config.yaml
encoder_arch: "convnext"
model: "image captioner"
train_examples: 101725
image_size: 64
label_smoothing: 0.1
decoder_inner_norm: false
decoder_cross_attention_every: 1
decoder_tie_embeddings: false
residual_init: "zero_last"
optimizer: "normuon"
final_lr_fraction: 0.05
adamw_weight_decay_other_params: 0.05
Rows from block 4 of the image encoder of a small image captioner, named by matrix and row number. Rows with one number belong to one neuron. Each number is 128 + 32 x the weight over its row's rms, rounded and kept within 0 to 255. All counts start at 0. Numbers have three digits each.
Before each neuron's rows are labels from the 100 images, of 14976, where the neuron reaches its highest value: "top examples" is what is common among them; "colour at peak" is the nearest of a few named colours to the mean colour under the peak. Only what is clearly more common there than usual is listed. The data: photos with spoken descriptions (Open Images, Localized Narratives).
# fc1: MLP up (encoder.blocks.4.mlp.fc1.weight, 384x192), inputs 0-95
# fc2: MLP down (encoder.blocks.4.mlp.fc2.weight, 192x384, transposed), outputs 0-95

top examples: text has "trees"; text has "sky"
colour at peak: white
fc1.241:161119120096106066127154148116111140157133118118141090102159205117168044144151111122148150137114176162131131117118130156124143131135130171086143155166108116110143092123081136130129134184112158195103127123150130126170090143132136171117116128077122139134157093112104141117158108067149097129
fc2.241:057128146141142166134109144139105113081115084112127128135152122091106119126138114186190091083167131131143149135128086146153136071100145125110114097115138155133166115109100133125143130085130124118079131113135074151182160114115125060167134096158116052090081112099225142162056145184136188090

top examples: text has "wearing"; text has "holding"; text has "man"; text has "two"
colour at peak: black
fc1.55:140070115200114069168116137204128154094146130157133089136166125145062124144103097113153184168112129018155099089076108108154090118094116080147100117138110141113158130089113157111101146143200154143165166148102175119131115101175132134128124116145134124110105179089136109102151159121132165060
fc2.55:216080144083144092130119125160091118164122135129112137140106105148165124147149062127086091134128092039136087152135140101070127130210106129107126137066142102109079087124161128073057167097114166124150082109110127110105158116141125134176132076122118176137181040118177140104100176126159140121

top examples: text has "people"; text has "sitting"; text has "table"; text has "chairs"
colour at peak: pink
fc1.354:150137112112176129115148141134117169062076126118208064122083158103158088137154147136108147148145166128158082039140080131131102134136125141142159148171141185139118091123107172156108095121148095050152165110078143084089037068157098163118146149158083110143126100118123101088099143111131131082
fc2.354:089117131095123146134194117161125072095201127182141128162136092114163147087132155086182120115175107154151097144126082079120164141157174156110133060165169168104074131070078103138104137123168186103099175143172120097133140142155161133059118142098119146127130109083107158097154145141092126113

top examples: text has "sky"; text has "trees"; text has "buildings"
colour at peak: cyan; white
fc1.54:171097148151122123134088103095086077193129143111166099095153214072145116173151108139109186125149156151162154107129088138132101178151102143133141186140141083140090034103072154152170097098155125136037123119117164132104134091158094145113151129105138143087172171160133130165125138117081121107
fc2.54:150099126115077135143207127089162123112085162130162069133163073116130125142131142152158072153176090136162084174088101169133166154144075138105195148133116132144111152135129131074132085099112078135133190160148156139099103180072121108111173098096164118075158165129114141196098093122198181140

top examples: text has "wearing"; text has "man"; text has "smiling"; text has "woman"
colour at peak: black
fc1.88:107141114160108137148142130148132137108133137113142076126104110155157105166102120114098147127107130042149177097114112050137126080074095147131116120103127109147111118139078151145109141154135151195100101128097104108139117046090091133139131123076127126177101154133097106149117133161191145098
fc2.88:180112105084137068101172135192120126120138221138104150130084105124132091152083108153177111074138143076108097091156101150092130105163117187110136084105138083093109173102104109107109068115168169115143139138157167133100129118190084148128168089154067125092226099131148152108101179171173193132

top examples: text has "trees"; text has "sky"; text has "grass"; text has "buildings"
colour at peak: white
fc1.343:156121133124113127106109084120157103165127120184086088141164160123086096077149145102189126127152130157144116101115068108143136111122106114185147174167099146066106132117129208138134163078092134143072156112121208105136093138141147123105146098168120153110144104146100082123128099152107178077
fc2.343:121149088086131140132081096167159150064136162066099164174166102185123184140109178117131096117140106109139122092143123147114128102130116133147192123140143137113142077102155100131111166132131077144086129113137084163084092151163105108052130146133144092133134155095117089126177088212180160098

top examples: text has "holding"; text has "guitar"
colour at peak: black
fc1.297:209082110064160180095130108134105153159180120136148148176138091119150143111112112110141122113152081157175104110092115128160077153151079112156137132195104138143112153125130115096139078092184122155113106090169139117113120144113155126230123072095149104105122114156151173155202107140048125211
fc2.297:144065137080078129105163076120127088140092171164124140141131163098136157099161118185147135131143140131116179147130107102145108123139173133075135073153099128090132080071110159154136136100096137122055053111100097091139157178132064125121198211159119080108121132150130113114143141155162094184

top examples: text has "buildings"
colour at peak: black
fc1.309:122196125145119125118128112103168155153183146123157070080157117125085171121137168114145138145091079117132136163082112161072121135103143145105144215149055182136192171141138116167155107146108126139125140137142185085146119138112137117087157121117132100156150090100099128130149113123133142128
fc2.309:118133133166182130125128066155173196188224084071131096181093146060101121155142121120075129161139137103167090094096119175081083095088089123104116166086132166117162081129188081075143144179089102108164100097117100121097157144132141126114134137137175152098109138103126127134114103155133143143

top examples: text has "black"
colour at peak: black
fc1.0:105165100099172195127080050088150125167098100132094128119125177134063140110143159142171117144148131103111148175162127122067180132167103115076080166126108108199100165138108157154176133140098090108151140109090173108163102113137072108169120058127107187145153091166139161114096137102179126125
fc2.0:183101121120179149109125104087160091094170172119141097185062111122146146123128126169108182141105171204128142097131178110080112123126154106080104197104088158152142179089106116119146142143162077164109111155127115143066123125049113183126132139100128164128109105151110120144145115148133154151

top examples: text has "people"; text has "lights"
colour at peak: black
fc1.173:183179161143094174139084120151138160110125148104135111173147151146155088153128106103148104096090136079115153103138131092128101141137187166157142128238151069150123111087112146110142107166124204112172157080082110156138136165111151095109162140110095151162125139150139112139067133148119087163
fc2.173:127178126134129069044134198120102098119120179110174121087141117114134131175124119174203147144132133150127145105158156031115149167157136098100148113149133072111095102111139175066199107164150146154143093135141115131155140144189120081193144103134108114061092189134184152088070082111138120118

top examples: text has "man"
colour at peak: black
fc1.137:179132109140092165165146102193051103073169143166107156133116110107165152148091112147119137150095106172129099059138108121130113132180181153113102096209070153147136118135155162145130146091139119087097149091124142122165116098124108118123133146113112177180076083166119154160158090121083091133
fc2.137:134070102126153114106162087133110143094126095138161154131102086105145139101172094171145110079151114127198148166083179107130142089133101141091150078159114144069164141165137143134157141205162145144122149122180129068125159126139157157148132123108172123082095149167129073100196107141138122118

top examples: text has "holding"
colour at peak: black
fc1.185:135107102141116090090090114095082125091106136117103091128122062138129099154168163068118136163129137143141183093094156176096130168151084157124121209143121172130099138132112219104120153133151142130100168123147120119101130126148199120176151083111118134161144113073077084131164134063179094115
fc2.185:138048134132147126109140126119173199148105146112108136164108111160195121170155070143098114067173156052093084090177121132109106108144101116091087110153122143141049121137128150146102155140118128091136156123171078108133140153181178094109084128080151131141073158122122122127056076140132224112

top examples: text has "man"
colour at peak: black
fc1.172:103106110057137152084095068099101123139124186115109125065167098154158113108110087104089154090135113136161099160232099109146112172210148102162149124140126113110096136110136100074112097098166143128135115137116100182132115065125189097129146158078113143104153139156128120162107107102132103162
fc2.172:107129144161124094154143198099128134115127104165158124152112108176133105094188214068090142126108209123120137174140121140138071133060150116142137164149160118119181144173066177143132167142125138145110098166104093122153136103189128082112133153116149150143153082112179166120085143130111122079

top examples: text has "people"; text has "standing"; text has "sitting"; text has "wall"
colour at peak: pink
fc1.142:130204102053147133143161104093064188087115096063169148110073114100069138113177094125132087057125133113158108139132119153081114160113102101100080126093161129114173148083136107157140178090087148173186173112107112084145137137121091132109155138111120111100100123109118091109158157181132153080
fc2.142:177159106138157102122041122128180146091096054144136133107141159139159114094105159086115087127133187101147149113145143088155111126116184121159154185154122092172149107111116146121149168113101089147071135105136070159189093120123149149174095168126140153145104080122106137142082099117164168227

top examples: text has "sky"
colour at peak: white
fc1.322:161170136127149113116114187207051109124112148097116131135137149148142151098065126159145086137111136105071146112136132138171164117176103213155111100134128123128131083158154132150074145123077085109159162125159114129103090189115122140127137055088142107108110127108102164132140158165086150117
fc2.322:096107101165165117095124143127153123131153173130133112121105124150134165089217108090137141157062113126099149153138060122141065099134150125110079109092118154150132108097099122176089155075095118126153138118165171168150112101124147129158032149129114132159143204150194083196125159105152137157

top examples: text has "sky"
colour at peak: black
fc1.229:062085139135127168141174136084130150119137159086165096111112107143117201151055083144128118138156143138098181121139100090070122120121125121204156091131110108119167160100157106183123165065123101127165152150154068117093188141162152066165128131143121137113092132075089161152146087074116175108
fc2.229:155132116084182152117131136064125115152168155159128112119149155098177151111126106169171127159136135076111090141170100109186072093118155184155100073181135177122182081134162166075112150133108176109150125132147150166180126122149141148127102097133130163148113052056139149095132129090121119149

top examples: text has "trees"; text has "sky"
colour at peak: white
fc1.161:147118129126146137156086128101170157127111136140183140173131153147155124144092151123138103105076135140122088126176130128134139162136109127184149082137110116123090132121177135164124130197122164130084166152217136079129139145133143113158135184115079121122100133142104176255059172164121084124
fc2.161:149060124151131127116075092146117127175169092176141159130093119136049176103139168158167119142172126165111121185175090175179133155144102146106077100087171202092112115105145163145100124148110128092078123131152089138130158160126124103102119107091125087094103119070123145158140150137143139100

top examples: text has "white"; text has "black"
colour at peak: white; pink
fc1.31:111117164052087169147148091085129122124097139166130136088120127091023141111177148104096201116111171103112092108150143102131154132112101175150174111181150144114118130048114129156114150106105197136195075116094119135104158123128166143109098125125125108061122130122142176120109140165138084138
fc2.31:159099149099113111155114129138086128142172118056091077178085125126082160122115094184078119207116130140138172176160135122139155105078130080093139117115102144099180078110107155104141169142169165160085154161167133105097108113143116096150167145117118102143172092143105100140156116156194079132

top examples: text has "standing"; text has "wall"; text has "holding"
colour at peak: black
fc1.126:117105156185153107127098143112162107107061159153109167098120126121082121078108084094115125113137114132139077119105164094193101089077126119106104150150128078186139159110131115105079106090198129131120116104123104128095158082119176074149144159134103169084149134087082133167079156173123088173
fc2.126:174108121147120068106133131167141061131099119092142087134129142106150123184142159102069169075061081096144171176075150131113137079096072175148108159122084103118119180101099130142146140152152132086146174138125129111109142168098157152201081078106111174110082178111101156105138205085159155111

top examples: text has "sky"; text has "trees"; text has "buildings"
colour at peak: white
fc1.336:197161181112147165203104140118095127110138144085118142160117134125096181102152079183133073080112108116144150178174133104167163126088102127136128089151147104194115159123156152121140145141126155123134135171135175093166128157135083116075163118093175128096127125137103111132133091121105109129
fc2.336:140114137109114038170108147116136129113187141177103147075110164171136158070140122174155137094125085128122152109084085141106125160130094135107104141089139092132145085097090137141063126126156077150157059112131132186159150166181106137130072089139215120055125179109120101160169117122135108165

top examples: text has "trees"; text has "people"; text has "standing"; text has "few"
colour at peak: white
fc1.182:164172132136136097166173097144048141187143169070112120102143111037143096114135146112160128159120093166147159127129102127092064106101097088132094163122123110076093098071113150108145149118095105166059152144097086117165087177171130133097145133085132108170141120094144160102144173072121100147
fc2.182:109112059169114137120118112169133142120105127124090084106109168092111139144147066169153081144142108100154141147181108159106093138111130150082149130154126119149165087158129147083156193076101126145120115106044166160129161118123192126107153108096105120173150184101162163163160110120155154154